From a checkpoint of a small self-supervised image encoder.
Model: patch size [2, 2], depths [2, 5, 5], widths [64, 128, 256].
Rows from block 5 of a small self-supervised image encoder, named by matrix and row number. Rows with one number belong to one channel. Each number is 200 + 40 x the weight over its row's rms, rounded and kept within 0 to 999. All counts start at 0.
After each channel's rows are labels from the 100 images, of 14848, where the channel reaches its highest value: "responds to" is what is common among them; "colour at peak" is the nearest of a few named colours to the mean colour under the peak. Only what is clearly more common there than usual is listed. The data: photos of arthropod specimens (BIOSCAN-5M). In brackets: how many of the 100, against the usual share in percent.
# convs0: expand pointwise conv (model.blocks.5.convs.0.weight, 512x128x1x1), inputs 43-85
# convs2: project pointwise conv (model.blocks.5.convs.2.weight, 128x512x1x1, transposed), outputs 43-85

convs0.330,220,194,194,210,214,206,217,209,197,239,168,178,154,230,222,149,257,199,181,195,203,183,186,185,182,139,185,214,234,242,179,214,245,171,125,171,206,148,137,216,169,228,153
convs2.330,220,203,194,236,172,128,100,193,158,215,209,209,153,138,181,229,254,173,209,159,175,155,148,211,187,210,201,227,198,171,181,230,235,141,191,189,186,165,242,193,192,189,245
responds to: order Hemiptera (29 vs 11.3)
colour at peak: grey (41 vs 8.9); brown (26 vs 2.6)

convs0.182,209,244,180,237,249,132,178,201,217,202,236,174,187,195,148,268,267,172,137,182,243,167,155,179,163,175,193,240,230,191,234,247,228,245,180,181,292,200,185,193,199,163,236
convs2.182,198,175,171,235,225,182,205,164,195,194,249,222,221,185,218,181,187,232,217,215,228,198,163,143,227,177,128,177,253,169,294,195,175,176,247,233,192,204,238,227,187,157,217
responds to: order Lepidoptera (47 vs 7.3)
colour at peak: brown (67 vs 2.6); grey (28 vs 8.9)

convs0.490,124,189,169,164,270,194,225,262,244,236,224,172,155,226,255,258,179,149,180,275,230,91,148,159,205,189,142,263,223,194,171,205,201,147,226,186,190,152,249,186,226,202,182
convs2.490,301,200,201,166,198,222,169,307,207,222,176,125,215,167,142,178,237,208,165,208,241,165,199,231,281,175,156,227,194,243,157,237,231,192,186,170,198,211,147,176,153,225,204
responds to: order Hymenoptera (44 vs 20.4)
colour at peak: grey (46 vs 8.9)

convs0.28,143,225,264,209,235,157,200,103,203,198,212,156,256,255,235,188,155,173,139,178,168,187,227,255,153,203,192,191,181,264,180,208,161,209,184,127,128,224,243,260,216,98,256
convs2.28,206,290,161,214,128,234,147,175,195,172,238,246,305,137,146,255,181,225,183,204,248,129,208,241,230,234,142,256,230,161,161,183,211,134,197,246,174,196,161,131,196,265,216
responds to: order Hymenoptera (43 vs 20.4)
colour at peak: grey (28 vs 8.9)

convs0.320,152,231,213,216,254,216,183,235,193,185,227,183,287,210,180,244,275,215,219,194,198,226,168,192,175,281,171,177,191,155,178,217,203,180,223,219,231,138,216,288,197,269,255
convs2.320,237,157,266,216,236,81,151,162,204,214,233,187,186,211,166,220,171,217,145,159,274,145,178,260,184,228,224,154,174,168,230,169,224,200,174,203,162,154,168,227,268,203,235
responds to: order Diptera (68 vs 30.7)
colour at peak: grey (49 vs 8.9)

convs0.230,169,238,177,216,236,168,238,126,137,190,287,253,221,130,213,227,227,244,235,155,134,162,161,191,211,185,192,196,223,227,172,208,195,188,260,244,222,188,187,174,133,247,208
convs2.230,194,247,203,146,150,208,184,219,217,225,171,194,181,200,170,203,279,178,137,211,208,208,222,228,209,240,175,257,113,183,186,177,242,285,207,262,256,211,209,240,185,241,214
responds to: order Coleoptera (37 vs 16.8); order Lepidoptera (33 vs 7.3)
colour at peak: brown (79 vs 2.6)

convs0.82,181,231,187,291,194,265,172,184,171,134,231,166,124,316,197,222,175,211,184,274,184,209,181,155,118,262,173,185,170,210,268,233,261,278,189,202,211,217,219,168,187,227,141
convs2.82,213,169,248,174,204,234,233,177,154,211,240,215,168,163,146,195,236,227,132,216,213,157,151,148,161,185,161,234,183,228,187,229,213,162,248,169,200,162,235,123,174,265,160
responds to: order Hymenoptera (45 vs 20.4)
colour at peak: grey (64 vs 8.9)

convs0.37,235,238,139,205,213,217,170,203,196,205,226,218,229,182,214,211,179,157,203,237,185,218,221,155,173,135,71,224,221,171,237,126,214,268,163,110,198,201,229,197,242,185,126
convs2.37,205,213,258,114,199,290,255,220,241,157,187,167,268,229,258,222,245,193,205,209,250,218,142,135,232,161,263,159,212,158,196,189,214,181,190,222,201,167,228,190,165,216,147
responds to: order Coleoptera (53 vs 16.8)
colour at peak: grey (35 vs 8.9); brown (26 vs 2.6)

convs0.21,232,201,248,249,206,158,201,131,124,167,181,212,207,250,224,243,241,151,180,196,148,176,193,181,170,157,245,204,197,266,191,177,176,240,190,203,203,192,178,273,171,147,199
convs2.21,206,123,173,264,178,188,113,170,72,196,181,196,205,80,200,148,150,187,223,190,102,211,149,171,176,183,176,249,167,247,135,224,131,238,224,136,213,169,156,166,259,186,190
responds to: order Coleoptera (70 vs 16.8)
colour at peak: brown (57 vs 2.6); grey (37 vs 8.9)

convs0.72,205,279,195,302,161,143,200,196,232,200,185,186,144,210,246,277,238,198,171,200,215,153,95,157,150,172,192,236,258,243,195,172,206,169,219,168,167,146,231,172,216,152,221
convs2.72,183,184,180,247,115,224,153,289,233,213,227,222,201,216,160,176,215,215,190,151,226,217,177,205,198,235,279,182,165,172,220,314,267,106,171,221,179,193,192,179,132,207,142
responds to: order Hymenoptera (46 vs 20.4)
colour at peak: grey (30 vs 8.9)

convs0.220,208,212,182,218,193,163,193,304,189,183,253,185,168,188,114,185,192,127,223,277,151,171,217,180,169,253,269,194,199,247,199,212,262,158,105,154,186,229,133,143,248,153,147
convs2.220,230,186,260,239,215,242,152,246,217,173,248,63,213,186,173,301,204,231,182,209,246,242,241,171,167,181,179,267,202,237,183,208,207,221,227,255,257,267,204,192,163,119,185
responds to: order Hymenoptera (49 vs 20.4)
colour at peak: grey (32 vs 8.9)

convs0.376,180,255,253,202,226,245,204,203,185,201,205,194,200,216,157,228,229,201,186,229,164,163,206,151,230,161,260,192,191,267,201,163,259,244,144,178,272,206,229,201,171,163,160
convs2.376,211,216,189,172,223,226,263,235,177,192,131,199,210,180,147,197,180,171,186,195,103,182,190,189,181,187,144,190,189,160,207,200,148,163,142,249,186,214,167,172,165,237,183
responds to: order Lepidoptera (32 vs 7.3)
colour at peak: grey (52 vs 8.9)

convs0.452,168,183,209,253,296,226,188,185,177,185,216,195,186,304,169,147,191,224,213,158,159,199,233,123,184,221,258,187,244,169,141,144,218,211,317,254,174,188,238,240,209,213,173
convs2.452,215,285,215,211,178,168,241,156,264,160,170,198,271,193,135,256,164,215,193,149,231,220,198,264,170,191,191,237,228,196,142,193,222,261,191,175,208,187,240,113,274,214,209
responds to: order Hymenoptera (45 vs 20.4)
colour at peak: grey (38 vs 8.9)

convs0.26,207,189,198,262,195,211,217,213,230,263,196,273,122,215,158,166,244,173,196,144,160,217,162,164,291,160,218,188,220,159,210,287,178,253,197,211,179,179,174,218,222,216,241
convs2.26,180,202,223,223,177,190,212,248,192,284,208,143,231,237,195,195,189,176,308,239,230,249,184,210,203,269,210,177,190,181,223,169,205,184,211,189,190,211,126,190,161,122,236
responds to: order Coleoptera (43 vs 16.8)
colour at peak: brown (63 vs 2.6)

convs0.242,148,246,185,266,172,214,231,246,255,225,205,190,150,224,200,253,222,185,188,221,198,127,223,135,136,196,142,150,243,145,137,234,162,224,217,232,199,173,224,171,235,176,159
convs2.242,263,169,178,241,251,291,171,148,223,218,114,268,227,281,210,225,177,166,274,173,280,213,238,185,138,209,154,202,225,152,170,285,291,153,276,210,156,169,177,267,165,198,212
responds to: order Hymenoptera (70 vs 20.4)
colour at peak: grey (63 vs 8.9)

convs0.158,174,189,152,257,225,193,150,287,193,154,241,201,210,245,184,174,157,194,191,276,194,256,289,200,209,162,212,211,256,196,235,162,177,192,150,172,236,310,151,190,254,113,171
convs2.158,180,205,180,236,134,151,229,213,183,176,163,153,224,195,172,219,149,78,231,192,132,125,198,207,191,164,231,197,183,178,258,212,235,207,193,208,155,199,213,180,207,217,208
responds to: order Hymenoptera (59 vs 20.4)
colour at peak: grey (49 vs 8.9)

convs0.411,225,258,162,229,271,190,238,225,187,155,243,235,212,275,200,220,205,168,164,267,202,131,169,214,173,241,198,171,238,194,205,238,159,253,209,177,172,184,233,183,162,160,200
convs2.411,191,216,132,205,117,190,146,217,194,180,177,197,266,158,205,241,178,192,242,156,145,180,184,178,173,199,169,196,202,164,226,159,164,231,234,254,202,160,159,183,264,158,222
responds to: order Hemiptera (85 vs 11.3); family Cicadellidae (27 vs 1.1)
colour at peak: grey (47 vs 8.9)

convs0.291,195,255,172,250,164,135,135,224,181,221,203,148,178,206,163,235,190,169,157,217,127,196,192,233,200,183,193,216,192,265,214,133,153,216,105,187,249,174,136,126,157,158,131
convs2.291,250,203,189,232,87,160,165,228,140,228,237,133,212,208,213,236,137,202,157,164,243,189,212,183,119,258,208,213,129,163,210,227,238,193,179,231,159,186,141,226,170,154,220
responds to: order Hymenoptera (42 vs 20.4)
colour at peak: grey (67 vs 8.9)

convs0.100,232,219,250,251,181,128,265,228,178,217,194,248,231,149,252,204,211,163,196,206,224,149,138,146,289,179,190,213,182,187,194,192,170,237,228,177,256,161,185,157,209,170,251
convs2.100,201,238,153,178,174,114,100,173,180,278,165,168,172,190,198,142,217,274,223,116,186,145,143,171,193,240,197,231,214,199,167,184,256,243,291,233,162,203,131,201,210,162,188
responds to: order Coleoptera (44 vs 16.8)
colour at peak: grey (26 vs 8.9)

convs0.337,145,189,293,206,140,183,236,252,182,220,178,188,215,115,198,111,225,179,211,186,222,221,237,175,206,233,210,245,184,216,252,208,237,185,192,219,181,164,270,196,191,223,175
convs2.337,235,188,194,220,260,199,194,161,258,264,173,307,189,106,195,221,265,207,174,194,209,179,157,258,242,239,214,209,178,233,129,268,175,198,147,249,219,220,188,210,220,254,202
responds to: order Lepidoptera (26 vs 7.3)
colour at peak: grey (60 vs 8.9); brown (31 vs 2.6)