From a checkpoint of a small self-supervised image encoder.
Model: 32-pixel images, arch coatnet, patch size [2, 2], depths [2, 5, 5], widths [64, 128, 256].
Training: soap at rate 0.0015, batches of 256.
Data: trained on photos of arthropod specimens (BIOSCAN-5M), 31.0 epochs.
Rows from block 5 of a small self-supervised image encoder, named by matrix and row number. Rows with one number belong to one channel. Each number is 128 + 32 x the weight over its row's rms, rounded and kept within 0 to 255. All counts start at 0.
After each channel's rows are labels from the 100 images, of 14848, where the channel reaches its highest value: "patch colour" is the nearest of a few named colours to the mean colour under the peak. Only what is clearly more common there than usual is listed. The data: photos of arthropod specimens (BIOSCAN-5M).
# convs0: expand pointwise conv (model.blocks.5.convs.0.weight, 512x128x1x1), inputs 43-85
# convs2: project pointwise conv (model.blocks.5.convs.2.weight, 128x512x1x1, transposed), outputs 43-85

convs0.248 [190 159  76  63 138 121 107 130 131 117 128 146 127 104 146 143  92 108 130 169 128 164 133 209  74  86 123 135  48 159 135 166 176 137 163 100 115 121 173 100 141 132 119]
convs2.248 [107  83 181 100 169 176 121 144 120 123 114 145 145 120 145 170 116 197 149 100 157 192 156 110 142 147 131 186 170  69 173 117 160 167 129 176 128 120 154 105 104 103 104]
patch colour: white

convs0.65 [160 155 179 151 150 180 184 127 117 109 149 144 124 119 168 161  84 131 132 123 184 137 149 109 146 112  95 115 108  89 101 149 135 113 151 102 124  90  65 141 134 100 151]
convs2.65 [114  97 179  65 155 123 101 209  71  75 129 148 123 157 123 181  80 132 128 116 119 100 190 131 139 190 113 122  87 151 141 129 129 117 166 105  66  99 168 129 144  96  73]
patch colour: pink

convs0.369 [ 95 189 119 127 150 162 115 123 149 113 112 164 147 155 101 132 104 188 124 111 170 134 126  84 153 146 181 153 180 141 160 131  90 164 109 131 119  56 164 118 152  97 123]
convs2.369 [ 76 138 142  71 147 148  88 103 154 137  82 112  88 141 125 140 114 102 111 142 137 216  68  71 141 123 146  90 145 104 135 166 139  79 155 155 126 171 135 205 132 103  92]
patch colour: pink

convs0.434 [118 135 189 163  99 126 139 156 174 129 169 111 143 115  79 129 168 145 115  54 134 113 120 130 190 114 111 107 187 120 116  73 122  96 155 167 142 104 172 126 133  99 111]
convs2.434 [129 163 137  66 119 120 155  68 156 152 126 140  94  67 165 141 118 117 112 131 136 112  69  85 162 142 165 114 103 129 103 141 147 122 125 125 158 129  64  82 141 128 101]
patch colour: white

convs0.194 [121 101 158  95 117 144 131  82 165  84  72 112 105 117 201 146 108  92 160 130  71 122 149 162 164 121 115 114 191 114 101 151 142 158 123  78 122 169 108 122 101 103 134]
convs2.194 [ 84 142  91 179 176 149 132 134 162 116 114 116 116  79 165 124 144 140  73 135 176 158 123 130 130 145  77 136 144 117 159 158 127 123 108 165 144 146  98 137 115  83 111]
patch colour: white

convs0.401 [115 112  74 146  74  69 135 153 155 180  93 128 138  94 123 161 139 107 159 126 106 153 115 172 153 132 118 186 144 131 136 120 123 123  75 110 126 152  74 176  59 112  97]
convs2.401 [148 147 153 134  97 140 114 183 160 154 162 123 133 146 102 137  86  97  87 123 150 151 170 147  66 112 160 184 104 133 124 105 132 142 148  52  84 130 107 105 130 138 114]
patch colour: black; brown

convs0.495 [111 126 148 108 110 161 187  43 130 166 172 105  95 187  91 129 140 140 115 124  58 193  96 138 143 151 129 122 144  77 118 177 133  63 119  78 139  40 169 130 161 139 133]
convs2.495 [123  90 148 110 127 194 163 194 102 162  73 129 114 120 135 149 151 103 123 146 120 135 131 107 121 195  99 137 149  84 164 109  81 133  98  37 142 131 174 117 112 132 110]
patch colour: pink

convs0.448 [160 144  91 133 124 122 159 175 146  80 177 200 129  97  91 197 143 181 114 143  88 164 147 148 173  69 103 125 162 144 139 142 197 165 120 135 189 159 144 135 151 140  83]
convs2.448 [122 151 113  93  82 129  86 107 109 166 131 135 119 100 146 108 108 131 133 160 142 170  87  82 145 149 105  99 152 103 201 113 166 158  83 149 114 155 112 141 115 143 125]
patch colour: brown

convs0.285 [145  82 138 136  90 166 150  90 146 151 168 163 145 138 121 176 152 121 156 148 128 144  83 123 110  71 166 139 178  80 121 140 124 124  99 146  79 141  79 147  68 194 150]
convs2.285 [119 148  84 180 149 159 118 107 106  98 161 124 128 116  67 104 153 148 129 135  79 143 220 124 185 163 105 126 105 209 201 148 112 156  96 118 108  83  92 120 154 119 186]
patch colour: white

convs0.447 [141 122 143 208 166 163 173 100 142 139 118 192 111 150  70 125 155 134 144 114  52 158 152 164 131 126 124  96  75  99 180 209  88 125 112 116 141 139 136 128 120 147  88]
convs2.447 [ 99 128 135 174 127 128 107 138 148 140  91 215  99 106 187 152 153  99 157 135 180 136 102 157 160 138 124 114 119 138 122 124 146  54 185  79  62 158 123 130 128 162 150]
patch colour: white

convs0.224 [167 190  73 117 111 133 114 118 116 145 134 120  94 165 188 150 127 132 165 111 160  92 128 121 173 138 164 104 193 149  76 203 160  95 113 132 140 141 147 166 204 118 132]
convs2.224 [131 143 140 189 105 110 128 137  53 114 173 116 129 151 138 128 123 154 127 174  95 161  99 189 115 105 138 133 115 163 139 164 142 138 134 151 170  62 185 179  76 120 153]
patch colour: pink

convs0.419 [ 99 111 121 154  82 118 130 117 157 150 134 110 164 161  81 142  94 135  92 177 173 122 136 171 134 127  90 185  57 204 137 120 147  80 215 139 133 113 114 105 119 170 109]
convs2.419 [112 120 117  80 113 162  88 126  84 159 132 176 142 104 170 148 138 127 114 215 109  64 146 105 143 109 115 107 178 135 121 134 153  79 100  88 132 148 119 137 175 164 164]
patch colour: pink

convs0.259 [128 109 129  43 146 120 117 145 110 130 111  81 131 123  72 101 165 143 135 173 107 124 147 118  92 208 112 181 155  64 172  77 106 124 210 146 149 129 127 161 105 121 127]
convs2.259 [184 144 155  59 204 178 102  95  75  92 162  98 102 133 158 128 176 157  89 154 174 154  79 128 113  70 105 115  87  88 116 137 115  99  59 149 123 165 109 136 122  99 139]
patch colour: black

convs0.108 [116  85 177 178 138 164 158 145 158 107 177 133 166 184 157 174 115 150 119  86  89  81  97 141 157 119 124  57 102 153 113 128  97 129 124 121 140 179 115 129 140 102 151]
convs2.108 [132  96 168 207 183 114  78 158  96 181  95 109 127 113  96 138 141  92 117 110  89 128 107 131  94 157 135  74 146 166 100 143 125 132 139  89 123  63 178 129 102 179 144]
patch colour: white

convs0.195 [195 149 107 141  90 117 130 128  87 158 151 100 106 140 154 144  87 189 114 147 174 132  38 163 152 157 123 148  87 108 163 129  78 135  66 107  81  92 136 122  48 132  53]
convs2.195 [136 128 133  88 131 116 151 109 125 147 165 149 152 141 173 118 129 145 138 171 150 114 131 103 141 163 193  73  99 116 141 183  69 104 133 112 142 178 176  57 117 128 134]
patch colour: brown; black

convs0.254 [133 129 150  91 198 121 103 132 108  93 150 169  41 189 121 128 113  99 156 151 175 118  76 134  72 130 188  79 138 161 147 120  93 159 151 116 158 109 137 132  96 115 106]
convs2.254 [ 99 132 110 195  89 140  81 104 124 129  90 153 167 149 125 108  93 101 131 149 105 102  88 150 119  37 149 130 136  90  91  57  80 117  96 144 111 169 124  89  92 116 120]
patch colour: grey

convs0.35 [147 134 151  98  87 178 113 193 101 114  81 195 114 103 166 172 123 162 143  94 148  93  68 115 115 160 123 127 176  83 207 115 162 111 176  79 125 111 147 131 162 147 130]
convs2.35 [111 131 194 124 121 143 130 138 119 149 129 102 174 184 133 127  83  56  62 133 145 110  81 139 137 107 149 151  72  92 136  76 137 117 136 107 127 109 159 135 111 155 150]
patch colour: pink

convs0.268 [142 102 166 205  73 142 103 140 122 131 111  87 103 109  99 119 109 132 126 148 159 112 120 122  92 116 142 125 144 141 145  68 113 146 141 166 136 167 208 148 144 133 128]
convs2.268 [160 118 148  99 114 115  81 151 123 118 181 145 111 142 178 112 140 124  78 133  94 121 144  86 111  98 149  63 108 123 167 152 147  74 162 151 104 156 107 170  92 189 122]
patch colour: pink

convs0.364 [145 196  95 138 112 132  91 123  98 113  80 164 116 145 159 118 106 105  98 152 150  86 142  87 125 113 116 106 130  76 121 111 125  53 180  67 162 164 108 180  72 142 138]
convs2.364 [132 104 132 178 148  91  88  88 197  60 158 159 149 121 101  54 146 150 121 133 133 154 108 102 148 147 126 168 139 113 140 168 136 160 124  35 108 148 103 142 119  71 119]
patch colour: pink

convs0.443 [196 145 120  61 159 125 113 133 117  98 169  48 123 110 115 155 149  95 111 115 101 125 116 150 156 172 106 129 205 151 128 143 135  91 117 167 140 139 167 107 188 107 152]
convs2.443 [ 82 142 111 154 117 105 142 135 132 203  73  98  79 122 117 117  91 118 174 106  71 123  91 126 122 112 128 140 163 102 136 119 150  35 101 114 156 149  85 167 154 111  98]
patch colour: white

convs0.500 [179 109 145 175 126 151 144 144 121 143 125 129 103 142  94  44  66 121 126 126 116  85 113 178 103 111 159 160 117 108 173 109 153 162 168  82 151 150  78 151 146 124 132]
convs2.500 [113 155  93 124 177  25 144 104 111 163 157 208  93 105  79 159 111 145  73 208  83  73 110  55 173 190 151 140  80 125 155  89 104 142 143 104 135  58 120  97 121 113 122]
patch colour: black; brown

convs0.336 [ 80  77 213  88 115 122 123 132  92 131 164 141 120 120 144 117 148 101 150 151 170  99 142 120 110 147 115 152 124  93 105 110 153 173 122 130  46  87 141 123 190 116 104]
convs2.336 [122 121  89  91 152  92  65 103 120 188 143 153 136  86 108  96 148 185 180 159 142 182 162 107 156 120 137 229 111 194  82  71 121 158  87 105 103  99  94 136 127 172  83]
patch colour: white

convs0.76 [195 128 150  95  63 130  96 144 177 160 118 122 155 129 154 121  98 139  93 161 138  97 175 111 139  68 110  75 109  71 183 138 182 134  82  98 117 123 104 120 132  83 119]
convs2.76 [124 169 140 133 134 142 160 148 172 116 180 122 108 130 129 123 126 137 129 156 117 109  85 139 166  97 163  68  72 103 139 133 159 134 173 149 110 165 138 108 131 114 185]
patch colour: black; brown

convs0.476 [136 125  86 131 102  87 129 135 156  61 133  95 114 148 134 153 119 125 130 185  94 114 100 202 111  95 140 189 149  97 171 133 177 109 131 103 117 143 110 122 100 121 134]
convs2.476 [125  86  71  92 116 144  80 114 137 159 144  81 104 143 112 200 122  87 130 145  99 125  93 106  82 119 146 134 171  91 168 137 180 144 183 117  57 102  85 134 125 130 159]
patch colour: black; brown

convs0.383 [141  97 158 209 191 151 103 158 121 114 163  98  86 125  89 117 134  90 156  86 124  72 178  83 105 118 141  91 176 168 113 116 133 136 186 190 136 160 131 160 111 181 148]
convs2.383 [ 95 161  89 138 165  71 113 150 201 152  54 129  93 100 122  47 152 104  79 151 110 124 140 152 143  90 106  96  89 178 150 176 132  73 128 141 111 180 131 115 132 138 113]
patch colour: white

convs0.462 [127  80 184 161  70 113 122 143 152 200 118 104 102 161 144 111 120 164 172 119 144 128 129 124 164 115 154 113 137  61  95 169 110 105 126 141 140 123 149 108 131 123  70]
convs2.462 [ 77 100 106 106 186 142 114 148  91 125 133 163 125 196 129 138 137 146  26 120  92 116 158 105  88 165 120 129 128 153 130 129 131  94 157 154 139  91 137 139 134 108 102]
patch colour: pink

convs0.435 [106  93 132 173 146 141 139 158 203  56 132 136 126 159 179 137 124 119 105 157 157 121  85 163  48 133 164  89  88 185 122 146 152 106 125 103  71 129  95 119 145 146 147]
convs2.435 [126 141 148 150 158 121 128 157 158 144 143 149 156 121  78 118 141 153  94 187 130  58 113 124 170  90 135 151 129 113  98 186 122 108 102  79 109 114 156 157 180 203 136]
patch colour: white

convs0.312 [108 132 107 131 145 179 154 115 101 128 121 107 129 145 174 158 145 114  91 182  82 122 117 206 124  99 112 103 164 146 109 138 178  79 131 174 156 138 105 175  85 186 131]
convs2.312 [154 134  91 127 146 197 143  75  96  85 178 135 124 126 142  83 154 120 182 100 113 154 118  89 108 133  68 104 183 142 114 157 113 148 152 134 118  71 153 106  99 130 166]
patch colour: white

convs0.338 [ 94 135 106  97 123 152 139  91 129 103 124 113  91 163 136 130 202  84 162 116  80 109 122  89  63 127 142 121 103  91 140  82 139 163 202  72 183 122 143 141 132 134 131]
convs2.338 [ 95  80 130 125 128 125 137 188 141 112 165 118  98 103 128 116 102 129  94 132  93 119 125 135 168 124 146 186 122  90 134 122 140 153  94 196 168 171 133  88 155 143 179]
patch colour: white

convs0.467 [ 86 127 137 131 164 171 140 101  95 143 145  84 126 136 170 151  99 176 124 147 123  99  91 131 120 110 133 152 122 166 106 155 142 175 190  36 111  98 115 102 203 150 103]
convs2.467 [186 106 165 125  99 153 113 112 130 180 127 133 145 167  91 218 158 123  69 109 134 112 126 133 149  59  94  99 163 154  77 125 118 130  41  95 152 126 160 137 195 150 138]
patch colour: white

convs0.175 [129 128 165 113 124 161 127 156 131 111 104 104 124 121  96 113 172 180 178 118  88 146 141 128 101 108 111 105 104 120  81 108 205  80  93 155 153 154 166  76 109 131 143]
convs2.175 [136 149 123 108 129  94  99 150 111 145 107 105 147 124 144 110 110 154 145 109  99 172 103 129 171 152 155 152 111 170 105 120  81 179 162 189 153 101 117 197 117 154 103]
patch colour: pink

convs0.105 [160 219 157 113 167  82 143 123 115 122 119 118 140 107 157 111 115 145 117 151 138 136 159 136 134 151 139 121 107  96  92 122 179  99 120 133 121 165 106 120 178 126 178]
convs2.105 [148  63 178 100  53 133 201 100 133  88  64 156 170 101 138 149 136 140 103 114 100 164 119 152 120 122 130 151 117 139 160 103 145 155 131  69 122  86 101  99 154  86 112]
patch colour: pink

convs0.131 [143  88 160 155 146 132 166 129 107 132 110 122 166 150 124 104  84 116 163 108 125  74 134 214 103  71 131 156 157 205 147  82 115 124 132 145 121 141 126 100 148  63 138]
convs2.131 [114 111 154 190 127 119 173  99 120 156 116 146 142 163 128 167 103 145 135 103 110 156 175 138  57 172 133  91  94 143 115 115 172 129 187 127  94 151  73 161 143 203 198]
patch colour: pink

convs0.49 [119 115 146 119  89 116 160 137 153 134 122  90  98 224 117 117 144 126 154 106  90 141 142  86 204 133  90 134 159 102 156 123 102 205 150  91 135 204 163 134 125 180 127]
convs2.49 [142 181 136 197 171  94 144 159 155 168 127  46  84 110 156 138 118 120 143 113  85 126 142 140 137 139 110  99 157 154 159 136 169 144 114 118  92 129 115 160 103 171 171]
patch colour: white

convs0.391 [125  68 166 141 154 134 103 168 127 132 128 162 137 154 108 124 137 144 128 103 129 118 127  70 124 170 173 120 111  78  68 151  53 170  83  86 147 163 132 130 112 113 172]
convs2.391 [139 128 189  98 148 137 177 100 173  60  93 125 116  93 128 139 129  92 140  98 106 170 117 123 162 101 152 196  54  91 140 184  52 148 182 108 120  93  78 150 117 156 110]
patch colour: pink

convs0.188 [150 102 134 148 181 118 139 169 161  80 136 127 144 137  83  98  73 158  89 103 159  87 103  89  71 141 227 155 149 119 132 153 176 160 129 158 183 134 141 151 127 138 104]
convs2.188 [115  97  99 135 138 139 153 122 176 136  88 137 145  61 104 103 162 167 137 112  90 141 128 108  92 176 110 127 129 145 176 112 101 151 147 116 130 154 130 155  97 116 135]
patch colour: white

convs0.68 [171 153  52 124 140 151 123 112 138 105 129 138  93  91 117 108  88 117 143 109 192 153 100  80 112 106 157 147 129 106 126 178 138  73 110 157  61  94 164 154 150 142  98]
convs2.68 [139 243 116  89 101 182 143 164 129  64 127 138  73 134 102 119 141  77 105 136  90 149 139 147 133  52 120 130 183 151 120  74 179 156 139 166 105 110 166 149 158 138 108]
patch colour: pink

convs0.14 [ 96 201  80 153 213 166 107  84 121  59 136 108 194 110 151 183 138 162  53 142 147 139  93  91  65 101 119 120 155  94 136  96 123 137  94 128 126 143 119 122 122 106 117]
convs2.14 [116 111 135 204 210  94 119 128 133  97  99 100  95  94 121  91 162 123 167  93 171 166 121 162 182 150 122 153  96  73 119 130  81 152  86  57  97 127 159 135 142 167 134]
patch colour: white

convs0.79 [115 121 100 128 108 104 118 169 155 178 142 124  94  98  80 123 122 125 149 148 165 137 123 118 164  96 114  59 132 111 194 119  37 147 144 113 133 112 169  87 146 119  89]
convs2.79 [115  71  78 144 120 109 100 129  76 128 137 116 175 141 149 107  73  62 156 189 100  85  76 166 145 109 165 144  63 146 150 117 153 151 166 131 147  88 134 127 139 148 104]
patch colour: white

convs0.122 [111 140  99 200  81 141 111 125 199 125 144 126 113 185  93 195 104 117 176 199 139 162  72 164 119 157 114  63 161 160 149 153 111  91  87 139  84 110 164  78 153 105 135]
convs2.122 [121 102 116 180 158 143 122 109 183 159 158 132 120 109 106  94 135 163 125 133 131 122  98  90 111 126 106 127 134 137 145 188 127 113 190 172 107 115 180 152 137  91  70]
patch colour: grey

convs0.256 [184 161 163 215 170 182  93 212 164  55  79  63 143 137  95 172 103  87 108 145 104 132 180 138 142 145 118 121  80 119 138 125  70 144 153 168 164  88 149 168 136 107 121]
convs2.256 [145 108 129  71 105 158 150 100 136  79 139 145  78 121 133 139 183 140 155 146 102 117 124  69 150 112 112 114 131 125 139 180 117 128  97 172 107 161 140 143  97 125 110]
patch colour: white

convs0.190 [102  91 101 120 161 140 135 115 116 123 139 171  81 102 156 137 123 188 123 130 171 149 136 140 109 179 177 121 185 121 143 214 163 124 179 118 144 106 129 145 189 170 121]
convs2.190 [152 117 127 126 116 149 135 104 237 126 107 119  84 163 194 136 138 118 144 110 120 118  92 116  68  96 180 124 109 148 136 125 136 133 123 108 135  95  89 133 104  82 139]
patch colour: pink

convs0.237 [190 172  59 105 204 144  71 112 177 115 144 188 145 173 105 156 111  83 148 123  90  76 139 154 109  72  98 110 144 154 141 111  89 161 147 118  91 149  96 153 124  84  79]
convs2.237 [ 66 150 107 138 110 158 148 136 132 125 100  82 136 111 175 113 137  87 107 161 154  99 126  84  96 136 142 152 122 142 163 120 120 114 125 132 146 185 156 106  95 171 158]
patch colour: brown; black

convs0.113 [ 89 128 140 155 126 101 149 153 116 165 118 147 104 165 130 126 125 165 161 115  99 123 136  49 217  87 115 139 101 133  80 168  59 171 116 116 105 101 143 130 164 109 154]
convs2.113 [147 167  96  97 143 139 146 144 132  88  81 147  51 129  75  88 140 152 150 147 136  69 124 111 117  93  91 115 143 134 148 158 158 170  88 127  70 138  92 186 142 122  68]
patch colour: white

convs0.249 [103 121 135 108  97 143 161 180 155  97 119  57  94 131  92  94 122 124  93 132 151 122 118 139 132  83  87  96  96 102 113  91 135 106 161  79 141 141 188 159 115 129  76]
convs2.249 [172 129 110  92  75 109 105 185  81  64 161  84 142  77  75 139 123 175  95 104  99  63 139 137 132 138  82  83 149 110 141 124 105 171  85 107 115 166 122  96 107 201 158]
patch colour: white

convs0.238 [133  94 112 109 172 129 170  88 136 111  82 129 153  83 157 106 102 126 113 146 142 130  74 174 114  86  98  63 170 132 100  95 134  77 188 180 111 119 168 190 123 149 181]
convs2.238 [127  95  91 153 137 185 110 108 177 167  96  95 149  61 119 120 121  88 115 165 136 187 130 108 123  92  97 134 159  85 170  99 123 145 138 167 124 181 136 100 111 125 117]
patch colour: white

convs0.431 [ 71 198 116 117  74 178 169 203 149 165 128 135  85 107 112 147  79 132 125 140 120 118 118 136 120 184  82 117 115 178 131 191 202 101 148 177 155 131 137 154 129 115 120]
convs2.431 [176 126 164 154 142  59  87 153 118 134 110 160 127 146 123 121 104 157 154 113 147 123 110 107 126 129 107  91 123 143 158 179 210 108 140 191 123 110 163 163 179 150  80]
patch colour: pink

convs0.45 [183 131 167 108 200 169 143 120  84 178 105 149 105  91 149 122 142  89 165 161  37 147 172 120 172  68 132 132 174 125 150 155 120 112 177 131 138 181 108 120  95 151 117]
convs2.45 [150 149 166 112 194 117 132 111  74 115 139  68  71 113 122 128  94 105 140 133 127 139 162 123 111  83 147  68 141 149  85 133 117 140  95 120 112 123 125 110  73  99 120]
patch colour: black; brown

convs0.267 [169 158 135 113  72 132  85 138 165 103 169  98 172 129 165 153 137 178  72 126 148 150  80  65 114 122 109 164 101 119 111  73 130 151 110 171 125 160 212 141 132  86 143]
convs2.267 [130 165 145 112 143 160 162  96 142 137 120 163 150 175 149 107 150 182 168 148 156 174 109 176 204 151  97  57 191 121 120 106 145 147  91 197 153 197 110 106 113 152 109]
patch colour: grey; brown